Weights of a small self-supervised image encoder: activation gelu, 97085 training examples.
Rows from block 3 of a small self-supervised image encoder, named by matrix and row number. Rows with one number within an expert belong to one neuron, the router's apart. Each number is 128 + 32 x the weight over its row's rms, rounded and kept within 0 to 255. All counts start at 0. Numbers have three digits each. After the name is the row's rms in percent of the matrix's.
Before each expert's rows are labels from the 100 images, of 14848, where the router gives the expert most weight on average: "top examples" is what is common among them; "colour at peak" is the nearest of a few named colours to the mean colour under the peak. Only what is clearly more common there than usual is listed. The data: microscope photos of single blood and bone marrow cells. In brackets: how many of the 100.
# router: router (model.blocks.3.mlp.router.weight, 4x256), inputs 0-255
# up: expert up (model.blocks.3.mlp.up, 4x256x256), inputs 0-255
# down: expert down (model.blocks.3.mlp.down, 4x256x256, transposed), outputs 0-255

# expert 1
top examples: cell type: promyelocyte (27); cell type: artefact (25)
colour at peak: blue (68)
router.1 101:061126132141141118199191171148209124126161128132082162129136114138160138163141094109023156098151197142155156167133058166106149032149160107098156165132162142127093118083127111129142146131145255160135143171085148129115130105117136129145144107129172124151129151161137115097136097122105100142128144113134108164111115127037154111145127176147119153086131077160141169122099109133125112064134136116173117131130118128101112145110150129169104161142144149072129119116139139111100108116114137123123158120122171105000125143110151142213136100105107118170132132163130097120054132113125131081096135124085143202133145155108133127165148107152108111141098165106124139102094157122124062137093091154126148101147105141146122146157103125161107115051120136155149121167114150160113142187144110
up.7 095:107124113167076158130109149135128186187117097101121186164122198097088116136130100147144104112108119147059119167069178133153111152134115118137108096171172136094116135174149109109130161092147117138086133115096101090137154146121136133196173140137113233140100120148166149100151161149160134158074073119160117095108082103126146117089096108147135066143064129063138168110154147123135191167137158145100094119070129130174092139093057068075112128142112113140097091120192096112167163139093123111100159157099072144136101149068069212107109151091112115081135098140144115110160188107106082192089168168168149122167133144103143121123128107194164148143162151157114154147118141166155168107118140106126143115164104120135125188076199129113092163102116116157162152121130106132029120111127172
down.7 091:154116108028080133133132157109143118062082162077164090128103135121137153130159126116157102115102129068101171087051143103141100139139126118168129117122163100155101144113132096123112092145155178130155079108147093045164113126128155149129126126143112096140129148114085191114076092098218113117119062060128119115141179120186101127073159117142114113129147122176119151086147155067085141148142117140099127089057103121148182149185101100151059114166095080134144132148072155106190110110174113166121181157171155112165175182199130104103134213078164075132125164090103126196147141142182101110172097109138095120119148129175169137168101156118200143113137090140122104117125139139089116086145145138102115143138138142114133114125093133165125178114115104149073054138138148097134092148107131
up.8 106:140117119111165177106125088166082145188086121121092070079136115123142117107146167058154138169125141069146103127059143128122142155102118131108109130175145101122152119169088143122123130118105092126128207120136095163141116141072139114142108135129201127096166173166156121137077121075113123097181095142194162161126089081104122137129169147128099138135109147080142101104165151158127177157129061147140166175133188087142133131084138112091136155108175086142067133064101095118152168102124148105124116114103130219130123152105162130119091181096157161130106229089096203101150170123068174119182150138119137079167115141110103188155078150054073133136171151051140140146150127122089123130120152123179092139125123100115119123153147117081124150140151154123017155142113130152117165139142111
down.8 127:156126151131148078073133128088119084072122132075115137132165072117107148139146086117125166158132103138153131161034151096129109136102128155127126118079144107173131207127158151120201119145125155051103156120146159174136121130069133116138090104151128113153054127048149025076168118174107093130100121098081102139112163190147154163131068113072199102142120114159137137056111124061156098142119116134116125078063089171154140144110132147179037129185112133116151133127133132136162140134176078138157169141135105103157163166095154110125120113144122117116115107200121071129140127119152151138157122111153140144115150146094098092141157095138164122092088117145128176097117147184115117128151138152111151152158114126110137142189151117098128122077098082160071111134115120147074086130067222
up.9 114:158124150092084153146108087137146102066154122122122124099065126116101123122116168222154118125102152121129157058166118023148119152125120120155099106087149129065102084133181116133123184129113132170109168111126080082131181138113076142094094145099087130143132100102090200120055134087126074133115149138083131107107099168133113130067054155090136146114125101137127186131102171073130090141137093098121120111095118184088183128101077126112103121144222103146092138132123152105135093132123078103172091131077130153128070117105137213142180173167091170175121175115120162104141197156127136145073122128151123110150144139161154161136168188129137078158153132111168092106140140143110140150119152116093171122121131216131134067107074108082134107128182142151107144154169115115125117160108108
down.9 121:156139137160148112063137136138118149117120096162130138080167150098138144123134112058132100112124064138145120206111125167110127154166127131128134155082103115205155172127107112145169146154162147064119109115166159165162150124189149128119139165143171110098113083140213000124208113158126159104135096111120094156097149136145146162163168118085161151127104130133131097126134100076114102136101159130146140129038075135164142127095130175130118109125109041111127149169163073089173146147174091130134121094151098090158157082177128080097120112128113085129151123194133076075134116090180088112166130119126116145153128121097207092103097125154097193154092161141132174146115133080113073161128123161139114144125125087122095153128157133155155114127146090146153149151116093156074130135035184
up.10 095:132142119079165161087128132146107078159120143114142112094134076154134149099137075116141183068112123109142142133078124161127097138111101131085101087147094125101119084194127108145098156098102127134132237117054144192116046139115128096102051132109137124108091097120104148148168138096136166129178163195155129156112145141113117133081229165174065156153130104055117152140121148155156133138094125134136089155066148154069184118137131153144128120122099110129173126125111107102150115121148153099142080106195149160110125143087127085134118153129212100165106151117114107159146109086083154201175121153152116135153163116060191132092131134168094164126148121118064148099123143123138154153151114172122119086110146108052147121160105152111140108144074143130038149142115090183106112128192093
down.10 085:115090146173134086102127115105067132109148152147108163156203147119120096128139081119113160160146086146151087167145152102099118171140177182065183130111138074173165213143141091131202136177098114100108188122161131152139119114094093125128095088130145137154101121116138030121146133172076102131125119120136112114107123201118148141144093119108226142137161107153174088069088111128126113119153148166110128154104078142057070123092100174156133127115064124091082081155155114173080108104156108165113162140117130136170160135006161109122110105122122148151156088209124086084127164103109178110151138084137118129101098150111087099127155151096128118103103119123180136122133140158151157135100143125104125090176117100115145139148162145072157075077110090131110126131109148162115166142101206
up.11 092:137111180152119106147123118067121116057162173110077143103181128078140123121093123140117109121099109123109152155158149082075147135157152140098140161124131120134126143154125059119174152122146165060105102140128134118133162106043118162155121099098148158151085081133200092158146077136124106118145073162122164166191155148080093161095090207103127106098186118145135144145119150126163161123078095147116124094148096181180135104204093162170169096089124110138038111091133112178126152097224120135186137099098161140109134113134117138109064162153192130129093169141105147179122157127119103215108119109158118131185125148174154098122136109157091111101152135113135147178143125140143130150112073116168119117099171115153147098123129121125129102128116194113006088123108096104119108181146154
down.11 093:105120094082147179198164157160156080149122142134173103095069133084160154136110123162190102120227151141145116083101116148161118121132174134156169100170124117116101080098161159097166138153100085193123109114040133131076147187144142067109179183111132098143126120108129133217117129113092142131140125115134115143135129164149164064133157139117094181118099142104112124178150117155151121093109135120107133194115077074136136109011140073135046152161140122145154167145169134090100179089055134139156098149108085107127124120186130150150137117137107146158119122169119161124126111156088147099089140186124084063134077141167105177136141143101126067107121092111134134186213148143146148099121154085094159112179109156140117163135126110141131131132147120121101113133109128081108077140110080
up.12 092:136132173123118144167081045147132088142113109139133125101102083132116072116096138150174146115097094142157101116171175119139118181045113091110092148146063092094179133167120174057096203101092119144131166098110081187100170147142055162091157138121090134125144129097058145158132158122087083154117128108134118102140098126177118124139119160107110164073157135108153079100183095180152146185104051103096131142100128081129123124126122100147128159138142120177135137124141124068101146077102101138130154118136091148154099117138151151082168130150162147153092115152115255110122196126144112096122158121116081094123132138117156147137157132083145124123130101040152131130221179113090123138112149136143128139125116099118107079157104155075111115208147113142157119159079168115152147142184092
down.12 096:175100132161175104127087085122126129145131109111171168152125130142131064083035144162130126132150179123190106134096100147153051137118158115153151156138140124097168125079128106073165105178106117122072104134144097155121100117092162144127143162104104149111115081122176108163137196116100134134142139144150108163177174170145114115103148106134153161201110098083043161144146105106135140168109112148104125147149171074101142135095129109092089126090063170204060173118119156081075186151125114102167081095130084108138093121093114109136166168173164148137104103081064141083133107191071146103141142157160156090108189129089105096088137159130070185135098102125127157117130090109131157185155135134087146127101122138161139133146142143101131092168129156146138197109207054076118143107152113

# expert 0
top examples: cell type: lymphocyte (37)
colour at peak: white (74)
router.0 126:207129051132125165112001066099113184137130115118138098125136150160092111190106170149152162112115084130093134100114171107147102165111161136108097114137122120126160143165101130108143145139143107109100133027107116130145121089116154129061171149087092108083136091084155166197129170145162121147137095124149134129136138132181214186134142136094086073157125130153142124120113163116151109120126128161079158155116163113145117089130090139107167143099127124218116160135071112168112146132111139126130109114105111152168128106129089176059115120161118154178175154160087143118192121140110116141108096150117123069126085097157143099086154171107135117095155091134128131113170110138088154181145150010136153136133144130101145073100155171144158205168139135113082121129159100052128097108161132
up.7 094:127117164084096087135182167137118140096148119127121117158121123077139143038126099055105084100114109132087154146153090135118167095085136171192144115083150169075106131145151111131207123136169120105149116084129121155111186143106092144200189126009166102159111133127129105094103146163097159113128156180114167159048120134174111160117172141168153135098152128109124145148132136185093111136172116131173090112123075133131151108165100164129150076132147119074097110076145068168152142198194096068100118157100129142125145121141059153139138088117118115104101118115131116111178117123195108100145090118176155112137126166105068191136155079163124086120139150116131173164143117117158143093073184101105139124131139134153142160152133098126136205094116159114167124103078165096187122093130149
down.7 099:130150085141121205144190169135231127117076097141135112062099124112156108121116069142095100091142161110174106166135100161136152090090103081121115106099224096151139117101138149127161081170160071132159131087113129118106106103168148141190167144141152178153144117119141113129166130147166135063152100093123138164120110132143100124113093060149080191139097119135099119168149101110104093127140014117089112079110145160100166151128136130070127121128128100074137084158098134121159112144133118160157159099198131127162135111122091148189155112129073135106162146119178151147224132124123142151159130135062101126101146101095131103146134133134175147135149140107107122128170169104180153122136099142071103141119066158153082145127148136136123121111140112133078148253145127100113174111062130
up.8 102:101127126144095127117185210108124063139181127122123183164112115092172198063095082095099098142117152098156124170102115156137157055133111170164158159156148154120095138137153114167124154134153114156179106137108174128072158203163092094128106126071171191169124126197073086080126087144064165135128190132100148159140146121112028137128141105188216152164155159084122170114157128121114111088129135092175093141140102070156144120172190163175127097131124163143167112117115110098116084145157110100100116141148154130105139161124123103145125078080125116067067115119128127116110135114156157114150144173136139126111121131143121162150113069112141110113159160149058101132116126134160161085091130105123094089066151101171108156157109074155096142075089114115125173145134177181135133172111134
down.8 097:136142143126112111085157138125086118131140139111123173124143162134100140103123133115186085114084126146128188093155112120193164126132135124155134145149152213145140132098172110088126143174126087136096110115130073106122157184198121106098121142113110107068101093139164152193059142083123159133122114121095194122150110152101116101148150077188175097089080204106132120165125113106116161092111202100117110120105131145162118138129171184112107135136157150153075101093099156099144149135154124151162145154128111151115119126081022121143128140101146133128145154124182113172128091141094092082137141148136098143115166150090116100112177156144166172117061083156112129136100144152220171208125159108118166105099052085173067102163155124189128121064141122089105168089161230148123110105140154
up.9 093:151125124122176130121160142145152054145143069136099083073204172119133163121130121125130167186116143090130113112042154138132158094089141117127139178158153118133106135095143105147117117120078131180178124140152154117101184180148083120136140110096052140136116131122069186128118097113069142152130164087086139119069157089139092147137114141122158130118132155102107139078148125093085157103123125116164119138100144141126145104099168180129113030162129100140117117127130134143110064148083093129111118165134106141112166162209213147172136149111159196083149106139127159088091178145137131138138173050131080142134150107177196187154137198135091194107129168118125114107114132173163123079152184096135110129142108125106057127122104070113178133112138144195072124138139145120206083131152127
down.9 087:124088140107156190104106174102101105136174164108074184078108119139173162110147121192129128089115163108152134112102190101098143157160075124135139111152020199115113135099152085135161174213137152206085178146116064107109174143154130160067105093140137128116086131165099110102091140082127128154161106136129106116108139136072144130137131077135164164128096174122145135151153071138167108117105109116161173054123075144122124147094128100120152089146123192152081153078122120141128178110145143153175156144168160179120146147076108113098091092088106118134131197120146118126126159112120160117154164127156126139177110176117111168112137117103180152135118057131131143149144115107118177112126095149161160165091203103097096070159133123115139094165111094114155053144122199168104123201144133
up.10 098:120189176178141124136179189136118055162180087158120190049181169127114161124146110090109120154149108068148130093117094116116174087158124165131147210123186135103108140140133103161126114131126128177152138166100129099167155159090093123113099051042141196122123129255115115152118097111094144163110251116097131140114119110112121118130056113136163084216172108091133146106126146126142178098151140109150137133118141139149147173107135125201126095117132147178087150051150128144081088129113146068108133129115123124097146144114133122154097148115180131099141162150148075134090165117129139084129134144108103159172130147133114111124148147173146141156140098133144154089122099144125132136116096123134134132109122117163115139130108074145134155051127172179084110128128131216106124114132144
down.10 110:091161089129103166123101130093124126104163194117149177161089158095127105087187092168161134101132122167097133123156205097172166144185104140154097112158146160135156123126153144050081154164131125120145142123128065064135145157139096127110168145148129085059148085170106145176086122092144153146116117149142115108124082165083121090126156137134159200041133165133142117140179100099155119137111124122133091149158100164119106197071149117169141142144120163124137125107084121078179159144143092166117147108172167114108131121101070086092108231120087103143151106116130149227113119111125124094103135123172147190132162158114075200075181189130138163159155075156160162107098153146123149126144132116152137155100124127126105051134117120156093085148130092156107128115150179152085124176185114
up.11 099:143046109122091135166086103167128160096109085092115083165134065121140127135184099119125099170116138125104084176080140126103118132101152106115118147148107132054114184118061108143131089057151166117138114168194130175135182168135124117178119138189137161107116159037149093138151137155092092113102149131093130078169132095113123146072120168169195121116139132108113141134141085185120186132107116132123104100076121086133131155193145188136124122162185081111138041146153116114152166133189136152088151094141113152122125089148129148145115140110104144122135126137085123104122158116135119145085120008093194120170116176169085131133120139077132088159093161085142116145168139150071126113136093172124152107136139128213137112136141144088168106137119088161144098148120161128165140175163054
down.11 091:135177195156114071123061074099123111166101080135114166148164121132144165113165106121128132179106125138094117131088127103130142148149140106098130140100117174114084143102131161162087163164127241121089103247164096118166115108085119140116067142128162176165175172152132108183148102099101160124095114157085116146166119161041166138104132197142130155121143121159167094152157135105103183123084124163115120100087121128179091169117159131142129137118122098227187086118177173121143105084131136116124121152115115113051148152162131105086127146092151104185099138166010119143094158138132123101093167159170138127187136121095143144056124115157140130130114168136161129114082117117090086131151108089119139132137139110097097114177143137106119072120141132136123088103135181150125097157127093
up.12 080:136151103143120149175059055164070106072156173095115146158079139091135095130134114159126178131139111102129190130108160146106117176133123110145082102081100094104134157109135160058131083138142168102092174142197164110167122202131119126120071122140117095079115113175163178121094152119055069111141203097174098114135140101156106145088162174151170135120112162099118131152076123107145119152100107089092102118122133154142143177152145157150107135190110117151114109068146124149129140140093162164148080145172053100161183095108105109097110118129144085129169160117111096185179081093127057122110068120133154111152069152144082156074149172169097169123152079059124126139181132124092097148140104144118110127077106132117108069148147114102114156143083119109070137101177134117139151102150058
down.12 095:131100093114183175154082104131221110134128099149118082165149134167183111138079163092069116099190144156130149075153154126126097123097129144120136105105133079070160153089146187168131198167105128176111100145135059205124121115189109171127134145101053151120121151118120131137215141137115110095180140112112122194145130107206136099100101106132112153100138113151106125134133096127109157138126008120134167142133134094094114095133123091100133080123146125103114160233096116110108146106124154137129138140136112142078111128148179120147126136147145106178149111148120136076117139154135156148097126120104110120121150147159079082096134143089141140119096163076129115106210121096113118085132137113101172093162152118138160122176129152027144121161141140124052129227123108121134156138084091

# expert 2
top examples: smear: peripheral blood (66)
colour at peak: pink (78)
router.2 089:114151098134115104108104065165096068121134115130129088121118116134168134128185141179140110218138103130154115110131152146128033189135070103137073170119097073145120164121139190149059094153069157114118128107147133168131129132162118121179108144139075126127142150165102119079146136095151158089173156089098082090091122102167106125107111125114152182149184125140094104098140107090124193174107103106103110091149109130127157125123135079146118049117112128148153128180211100120136132074118125165073147113162081118154120126149158058105133182122218144092063123069164157145109166128070121155158138130148105139133197102119104119088058123129126188189144101105137146153136159123152138121138135176126097095119106108114147147127111162045113108196108077149165108119110091140140156098086169
up.7 104:176169135113159150133078147100138130123166129148117181143197181122140111136145171075125137106126115104090155135122102104155111130140147161157117142215198087134090079114155105087230122150151141134074134092109109118148144132171127121074108102107113114127091178178142154123122125138158123148112172124131167155137106099147100064174087156147100093135077129111094159110098169099114072108137123178143092147115191108166106106110130061136046104138115068161120132095099158150169117102118137105153157141088141169132073111153120171093103143111120170095187114127111072153137124104155126136112048167113111115095088109154199138174169094147117104115131142126074110190171119151143117158169159110071151102113130240110075071137112097118105170108125154073129130115187188092103113136153166
down.7 096:074135092130090109126157100112077163115087127119112051098114110165119124127125121184141104160130114115159092139071118113162146122087121139145132116140068126098096121108156167154138132133159169168116146139148169175094161159253111100153124147134170125122137104087159184142151150152097144131130098059077109085177115120120133153101123120115122123100172071212117084102148110133106140161096086141095156123141145085121132131152116178074129072060098155170130129152153105123117072088107144149135169195119078072121177122128185101118150095165208142150087127105122208195113150161149140158171157073064109153151124120154119127123085140155147114174122083115117109164131151059084129170159159123149099112122164086137117131171126108087107081101154103099075086142155132086130183107078073
up.8 090:161127161117133174146098081151152125122115143175111143118099099113108070146129156138095114123096126152136102140117076097125152100073077054141106152088150182089166130082123194112138135135084130155141112136141118153122124121120101156168133111140113113097210122133153156095169171120191083103111051089161089130113125149105155134137120127122117111194078145117130135141126098114132137171124101119101139124159122192149097114130113119101177127139125124096141162135111105107201104075142114076180148116153065152163153138106114141089233109156125116168139116154134136153096177183137084170118121100090117107083165169088142127120193137099130136104141140086160128163115000139162099128106208143074140155152115109116069128205162112095130150132165119144159125210128124125113160157113109
down.8 094:081151097120094126149130116137149124060076128108104151124097139127092100147105122138156141118153153146094134080186092099130174089113110150091111134136136135119170146195123142112156107139133035124151147110152080159148138150130146098169129153130125098189194116130112128101119122132125119120138181184129119103122095129163112126142130022097144191151161152160159145125131161147112172076119178172138109165101137167136166129100069032125079123103185147000183165153135139143124142141107125124105154080156135164094138162143134118125099088093120079153144125106230132083068154134081106107140097160127166097082189101070125124152114115153114145074155121090099159153171173140229099133116116120059182089174149119108118126167144095122141118157110137143117113144118169132125112131090151
up.9 087:133116146121126101125144153133126095110155132086203177107157126097117094077138110079119112053120160160087132136109062120111150058090121135175101109142184190062135095215113120150161161076059105060111139027119115183082111161136102131138140083113129120154083118117153126119143081138145116141126073165157109126134103131102100185102138109182076089122106186124100187123154177162098106190128105145145149132133128136139134160094128133111148091106088160112161150048124107126161118148154118102138091095156131153151148141098139129142175071089127179127083130147128099167151080097167121102140127142100164102149169117127141177176146110142143096123140166115114156159117087178199071105136146144140133178165164134145119139181140103142109171023131146093154128140126076114141086208145133
down.9 083:131122093141149141119150185138113127085113159106115157082089136070102182119130084162152128176096124142151142104074122161125147150082111074136152121125157151167108080105133141101098077132157134109131136129124135000160113149165098111117186103125158126068130116152174128147112127121118162083129133116156174096097091107109071129149132111109087105178118137090144121159086067128148168082099169099181105103132104153089181120124197143175160164115134126034091106106154135166101054103134160151128107098091120083160128094135062188142120185134153146088111138084184129131161185119188122045200146177129117123147125156127179084125104163183118172102164139126146108116126155120183108114102113139101115164133121115099065124121134117132143132109111140203092169133137217095127167109094113
up.10 122:124157125133175139134103175145115161156096068151128124104064202146118147144114114070137140143093128086140021155154134132132149149113132117104131095121114110114119142144134145105083105124166155128181155095090131183039114123118198224170121123130103094189061182133143144164093123097148142149112116140125121134130103096113138238111052151159114159126183101116236109143100150144016121123147120110141152131089111137130090101093111086186138149130115176123132161138068130097084106085122164061062102060127137165122117142192099140121137128124149180096129132165115127147146083120181164112136105116162120130136145102124183109117125145140143108108153086110139151127133120130119137116164093144130125207135135175091109138143154142118124132101191145126129128124119111160153091127122214
down.10 100:106135147139110133188140105191120078072174106104108120096188066144140112122002148174109159168112139182127160118122114123140060128149129149134112255126105143089103144124101101128124220131094121142075133163117082129140159156159059039134117144085145136071176119112138099120174161156081142159124118112126106106119110191107152077127181097122182100202123122136096163089169141159134141149096095086105117142117148112126069151107157134144159157052138108183135130125108115128145161106126144060126141144156138132125179134098100081136119097172101077161108135138102134128086163166089145132124181182128145154114106159120134146103100117160099139141089102113161109110151145090131113143091131121088124117073153075134130116138124106141091145168110123118089101149106139157106128169119093
up.11 093:192106090141068121144091107140133072058152101146138127133047141153182111179113154165174112112155134086163138120056149120146125168126134118133102074122087117122152154137170143153122099089137107099108153071132191170139166145176172090094104178149220155143094163119193141122078165148132116108218138119150131109124137178141138148092109132162117144088046078122109132091198170112089126105108102111119102203146109131115074086183140227092104168175115099129163139100085117123145099148107117181126096091123113104071083121130074128086101082120180101082132154094109100155143127138142166109133145090121163090127118170115116143128133161117200088110118076116130069121160175067122139110109092120085120122116145161101111109160129116148128099149098125102110143104147170116147087144170119
down.11 090:101083128162137111123055089065105131117143148115121108121129065212197156125136129119096132134159133198125075122180161121207103133061140108173093124143157121103218132150121164055101123135134048136159110108097081192135093160101125122176160094098132107099170116051076146137124156142170107081181118135111105175103053110138156133126085122152125124120123165095163121125128110122128114144107094141151119194130182082108100120083171151131140099130124157112084119144091124113170131117127135080090128100144114114085137192147123074114138141116076164119152072138135123086121146143084193092148125139087155101080172118160146107150168153075073151156173184111129145089148089074095199125163138121099117119112103123141163164110132143128132161128198095102115108123135129133107098062073130
up.12 081:116103170116101155066152107143078146120128137125167127089142162093190094111148127140198177087158117106109139130090163091162115173121095115140096140110153198102187130187141135102119152155138051108083100173083125122109121185108131156078106156152148175111163139124115113138072114093092121119181021113078122167130138121126104098061109022151135079155123141081130144075153166102147146144119210100119156123161112086148125091117111136114131120089147149110086200109127135121113100091130105093075166144128114148158095132091150084120070097153148120132120162110136116154125140132090135128151170148146102128159132194163136104104090132124086140150145110203136128135158126143205143134106129103192112121118197147115100160163142139225098088145160140142117135049111120125095054132137128
down.12 084:150154141148110087078128121114141066124123118099152143150139064122175070099106104140076156166089107135141085116126136118177121104084056070153097127122155150107183146081210137112116145148134071131147137117125071156199184185139104118137108088153181092153141117106139108106102146102120100098131129118150123158117144128149122087122113063158162091141058134181209152083145105111059147167112148156106122136131162149114104115128165164136129138147134089020136131120106160094187113158132080145142140129114057121118140128131190094147151134127056152182098059098238129145096161144093102114215149156122163118126218137135140117146112092135130116101143147109126126150095139110126119134136125200139104192143124071120106158143130142178132113143132088109139141181132145166115145074125143

# expert 3
top examples: cell type: lymphocyte (47)
colour at peak: grey (76)
router.3 078:160103211109132108129158209091109144129080151138154172133120139080069132041078108068149086068106112103123105132133125089129233099109115169171185049126129169114113080148148086130183128094157107131155114162169117084123133177110104144135099110148185155151110115111109116118101113152087138133085115189130188132184136150119058095112131089152157106117065179055143109182163135180119098144138149133164127138106112144137120149148105166081133155158132107119117118087102172106168127193173107088198092164124154158129149140111110153129131101107081102069146111124114114127136090125222151134141145113160143108123083169119133166181160118125146084088119157154125091144099092127145168063134135164114127189113151138136098128131139071150137084093155169088106164102141173149133114133122100
up.7 106:146172099154113154145110143160123103110106097112123089194100137135141145134171111117117108113224088135136060103158115135119121108128080110109174165086130117144097158166094149128171115137101129093129183109147070102166123120126116110140117108103143169131154127145180132120137132171101141136158102100166142186102116087151137162169151139149060144134120094134080113111182102169080117106084117184112122221156119127154013084190090109109130135114104089128160142095107076131114172137118200143128092161144153160110097067119119109125113112088156103110153109071106158111111093170178127094124152101069101103144116094129106091103131113032131044182129102117153155179175130143157158094065134088145130125104135039114159155143144134147121173131127096193129114163145152163083127151106206
down.7 111:093105133140161149173078094123139053110077169078149149069106122188087153134143134161126170109230072151166145140106165134162146114106111151176111128141130137195142117075222098083103120103122138131107126130106164123065098197123129101148098144144130089134122125091092159125099162128099167120157158155088183137106152119163098130119105138136193088133124068142135126127113136097106106153132083128107157149113150127134145199100163122078090155176096142136089161131135141117095106082169145114086166156129119104118111095143128070108136128154168129112134091132148161156109167108061167102125177217143188137125115162149102027163113164103122111117136107113094066126115128120099134133173123138110118128157142098153140160061124157142104039145120083074059151117157143129154037140139112
up.8 092:183114114138114155149075121153108115081070102120143141166145089152142176152169093112112140109171148142132153154076152131126154097098131118149139132159150135086161181137135094155169095146122130111129121119113161099099053133089155044085129104103151147119093153178135110159135113148051145134243096134183139092120106064118158146158118136169090079127090104096120163120102122147089093059112089110150215186140140135138019115160128172140140141118151132160150167109122097153144090131164162144152081170142167118102121107116056076058116102085148114095163172149095129179132059136147127121127131164130198115137100068114070087139169202087159071137100115124086120166157141096121146100077100098105156127152156175085129152148114136134121151114126170137109115121105116081143109144130154
down.8 093:110168158106150131149091070155142102169084072117156179123150055186138119104098183119128168092165107179175118124177114178075113123157121184091159097151117115064126145131187123135177158115100130148131178121147157170163141146136141077122081180136149097127175095138068109144151137100071167078116127164096197137131166124181117139110141137129104111135119141118125165187140140133109158170132136133118078161125090085112144145128153133121192148069137159133160108126143111097097073092093126127098109113078066171132125081182168077128162116108118139132153121138119189120113158133061184154167090208074136100175158095145080053146124140136099069086140109099128123124127146082128112125140173171124118153165114146148156150082144130168077118200106124077066166142114096123123083112097083
up.9 116:158090133106101151146110111120150123078124085137127124046126143128108099160061137136123110121107165123124172079138132083133125127086176147147088101135144117079081072121169113121115159116103151189121145097118150099126183106120127181096159115099096131073119063118122147160113116126139121127112107147087082102170116157152176135100128159059137135114118074136115144109083196104149119114166136075122112113107107153064245157066113112163137099088171105160101124143175163156107115112129048063129154094126135137107138144154148222122128199151103190160147208183126122123135183139111135172079095110130108141167134112137161149145156198148142180168142112113120061102132120141109096140134130090100170122155139212099111073087096126091173109119142151098117120144148110088153124140131044
down.9 130:161129090104124169131118145090146086167201114097146143121144051150116104128150086123110127124164155140151128120179160149065106125185123119151097107054186100205122115167117103165134068131152142138127125120188146108129099127104133137169169097141144085146154108206158081140189109090184176140078103122167135112057166116085131126127135123120133117120104118168103165153102087019088121149067106119087092060115114129173168167135109142173175158161141126128121104116138065142103080050215126128061156144178131123124136145110120119131094144122076106129103136147146093170122128134143092144128134173128179148188166136103114117118096117101187138167149138123135187102148111139099097125079111162117140170141127171121185138123075148157081172115152063147107081141115135122119106163075146
up.10 087:089152091124123132255143119137161103147107111176156068144148126158149110129151141117000116122169199192124103089115086173120055044125161146112118141114160147136072125085086142111135093202182212134143130137139142137118119088098126060081144158102118128094157152165113150108094149064180074132123129117136109124112120112092212105122132184116102091158120084160129109133104128117080140120131100119140105152117116085115114121117146115106098158128136140070083199117132102107125083101076119094108109088113106150116142153119166102202110134168113126158101091186072127117092082157114137159103146109087166138145109166164101112119124126138122124136124106100106152100096166116113123147152114081095104074105106169147118121175124177111130149107164120130108142171108072116108097154089105
down.10 095:141081158128172119164158146168153143092118105143162070098077173143113147127077116107112117086069172088063134144168091147096122096187107156152127158194164138149116179129148047105130087145136164182140094164184148128108109112149050178153145115102123176150120160069118162121170130106147118140129186167096122118150152169094141161147167099128112122117171081109105072150163126178124104163129090150089195132086079154078131130151112140128116096121130107135118113146101144094052112136093118145101140126150108170088147169104129138142116099109120062123135128143068155111074121111120162090073146083093132176095107180070201111159167122092132133122077165123111180090128092134174141143122157101059092100067121104107167145181081126090123115151165139061145162165133119186118101157126174
up.11 105:135101128117123141163115122148135132080118081132124159134228189162125152136102118140114150150098149095182161149075141108123146108107110134176130133092115120046127139163154146113154103133137137104109112102074181142109163107070101000099131151173116132137088157142141105103139137134094135110121119158111130120084130084117120127122141141201113163098092111100171157155130116107129162135129108097104136084105122112085188153068142146109084101114168113157177158162142116152133107088132139224153111129093150104104132086105120139078100127159122090097156153184135134124145111066129143111130156082123188113091107114120123129136142204154113212111132153103130183195138126117116166115095119118114135156129130230054074131104157156094159120107124167143078148148092085045146121144196090
down.11 100:079155120119123111176088090089121060092168151109140119114134148132136101131141132080159155138213129218102145092128177137162131128141116135094129125169146132098127146102157082118149174122106120085065130114123081119140135168108082079127164088080184138130164141130100141117141133131075151097152122164089127150133127141161138121091171139182125138125161112159092150169160142157087114130060155178121139176117138129152100149114095213161166137147128212103152153092120088140112121092159163123131154144143137129123141105136140056115100048119087091166089164124124193096091164144101161100081131174117194155134093146132049090151093126051100074085153138103149148143158121099120129098178113074143092072163178092105134179062115110126079115131138129082039118109134185135153087138125157
up.12 105:138116097145138125159136100206105174126195132130117119114157152142070140112129156117129201139016180079168096131109142093108151146149191111092137124133080101103164162110132120106143105132134119082102130152112094148138108105063141106121158144116128125134120193109173146107174138116120121091093093156127153169135177135114131173126184141146117142118175131127185116115148069161146118142127070189137146130058127055110142126117102130133161122145106114168144139129124147108130113152117075146132152079172132076136144048135117162086047061151083137130171255154154128151130185065129132142095139098133146113107102109113151094147101128125133146113136185110106165126134136107093147141135081145069180149124116157111102120079150232087155152139093141153161179113104131089121101125174107
down.12 126:128096181108155132128102101133118123118074123170091146179139084067133088158160079124123142198159162173115128104115126178091097124114155116043106116143119147114134128156082159151153099131164078094099125132120144085174175113142140140063094132135138139120026114143156160176161064128066136175138238182198110185121174176145109127099111140183147164145087192133149147152122172164151129131114150158157080139130149173116134112121094127137127138104118135163138091137099177172173179119082124119144103086103133148091137167099175080135124089112065114151130119152127146065111151135149115149081102136111161112054131143170183110107140090141164153085136134128140166105116173187086053165156130134141121136140158162091111115133173122145167119184162125063137103109122168124138189117135154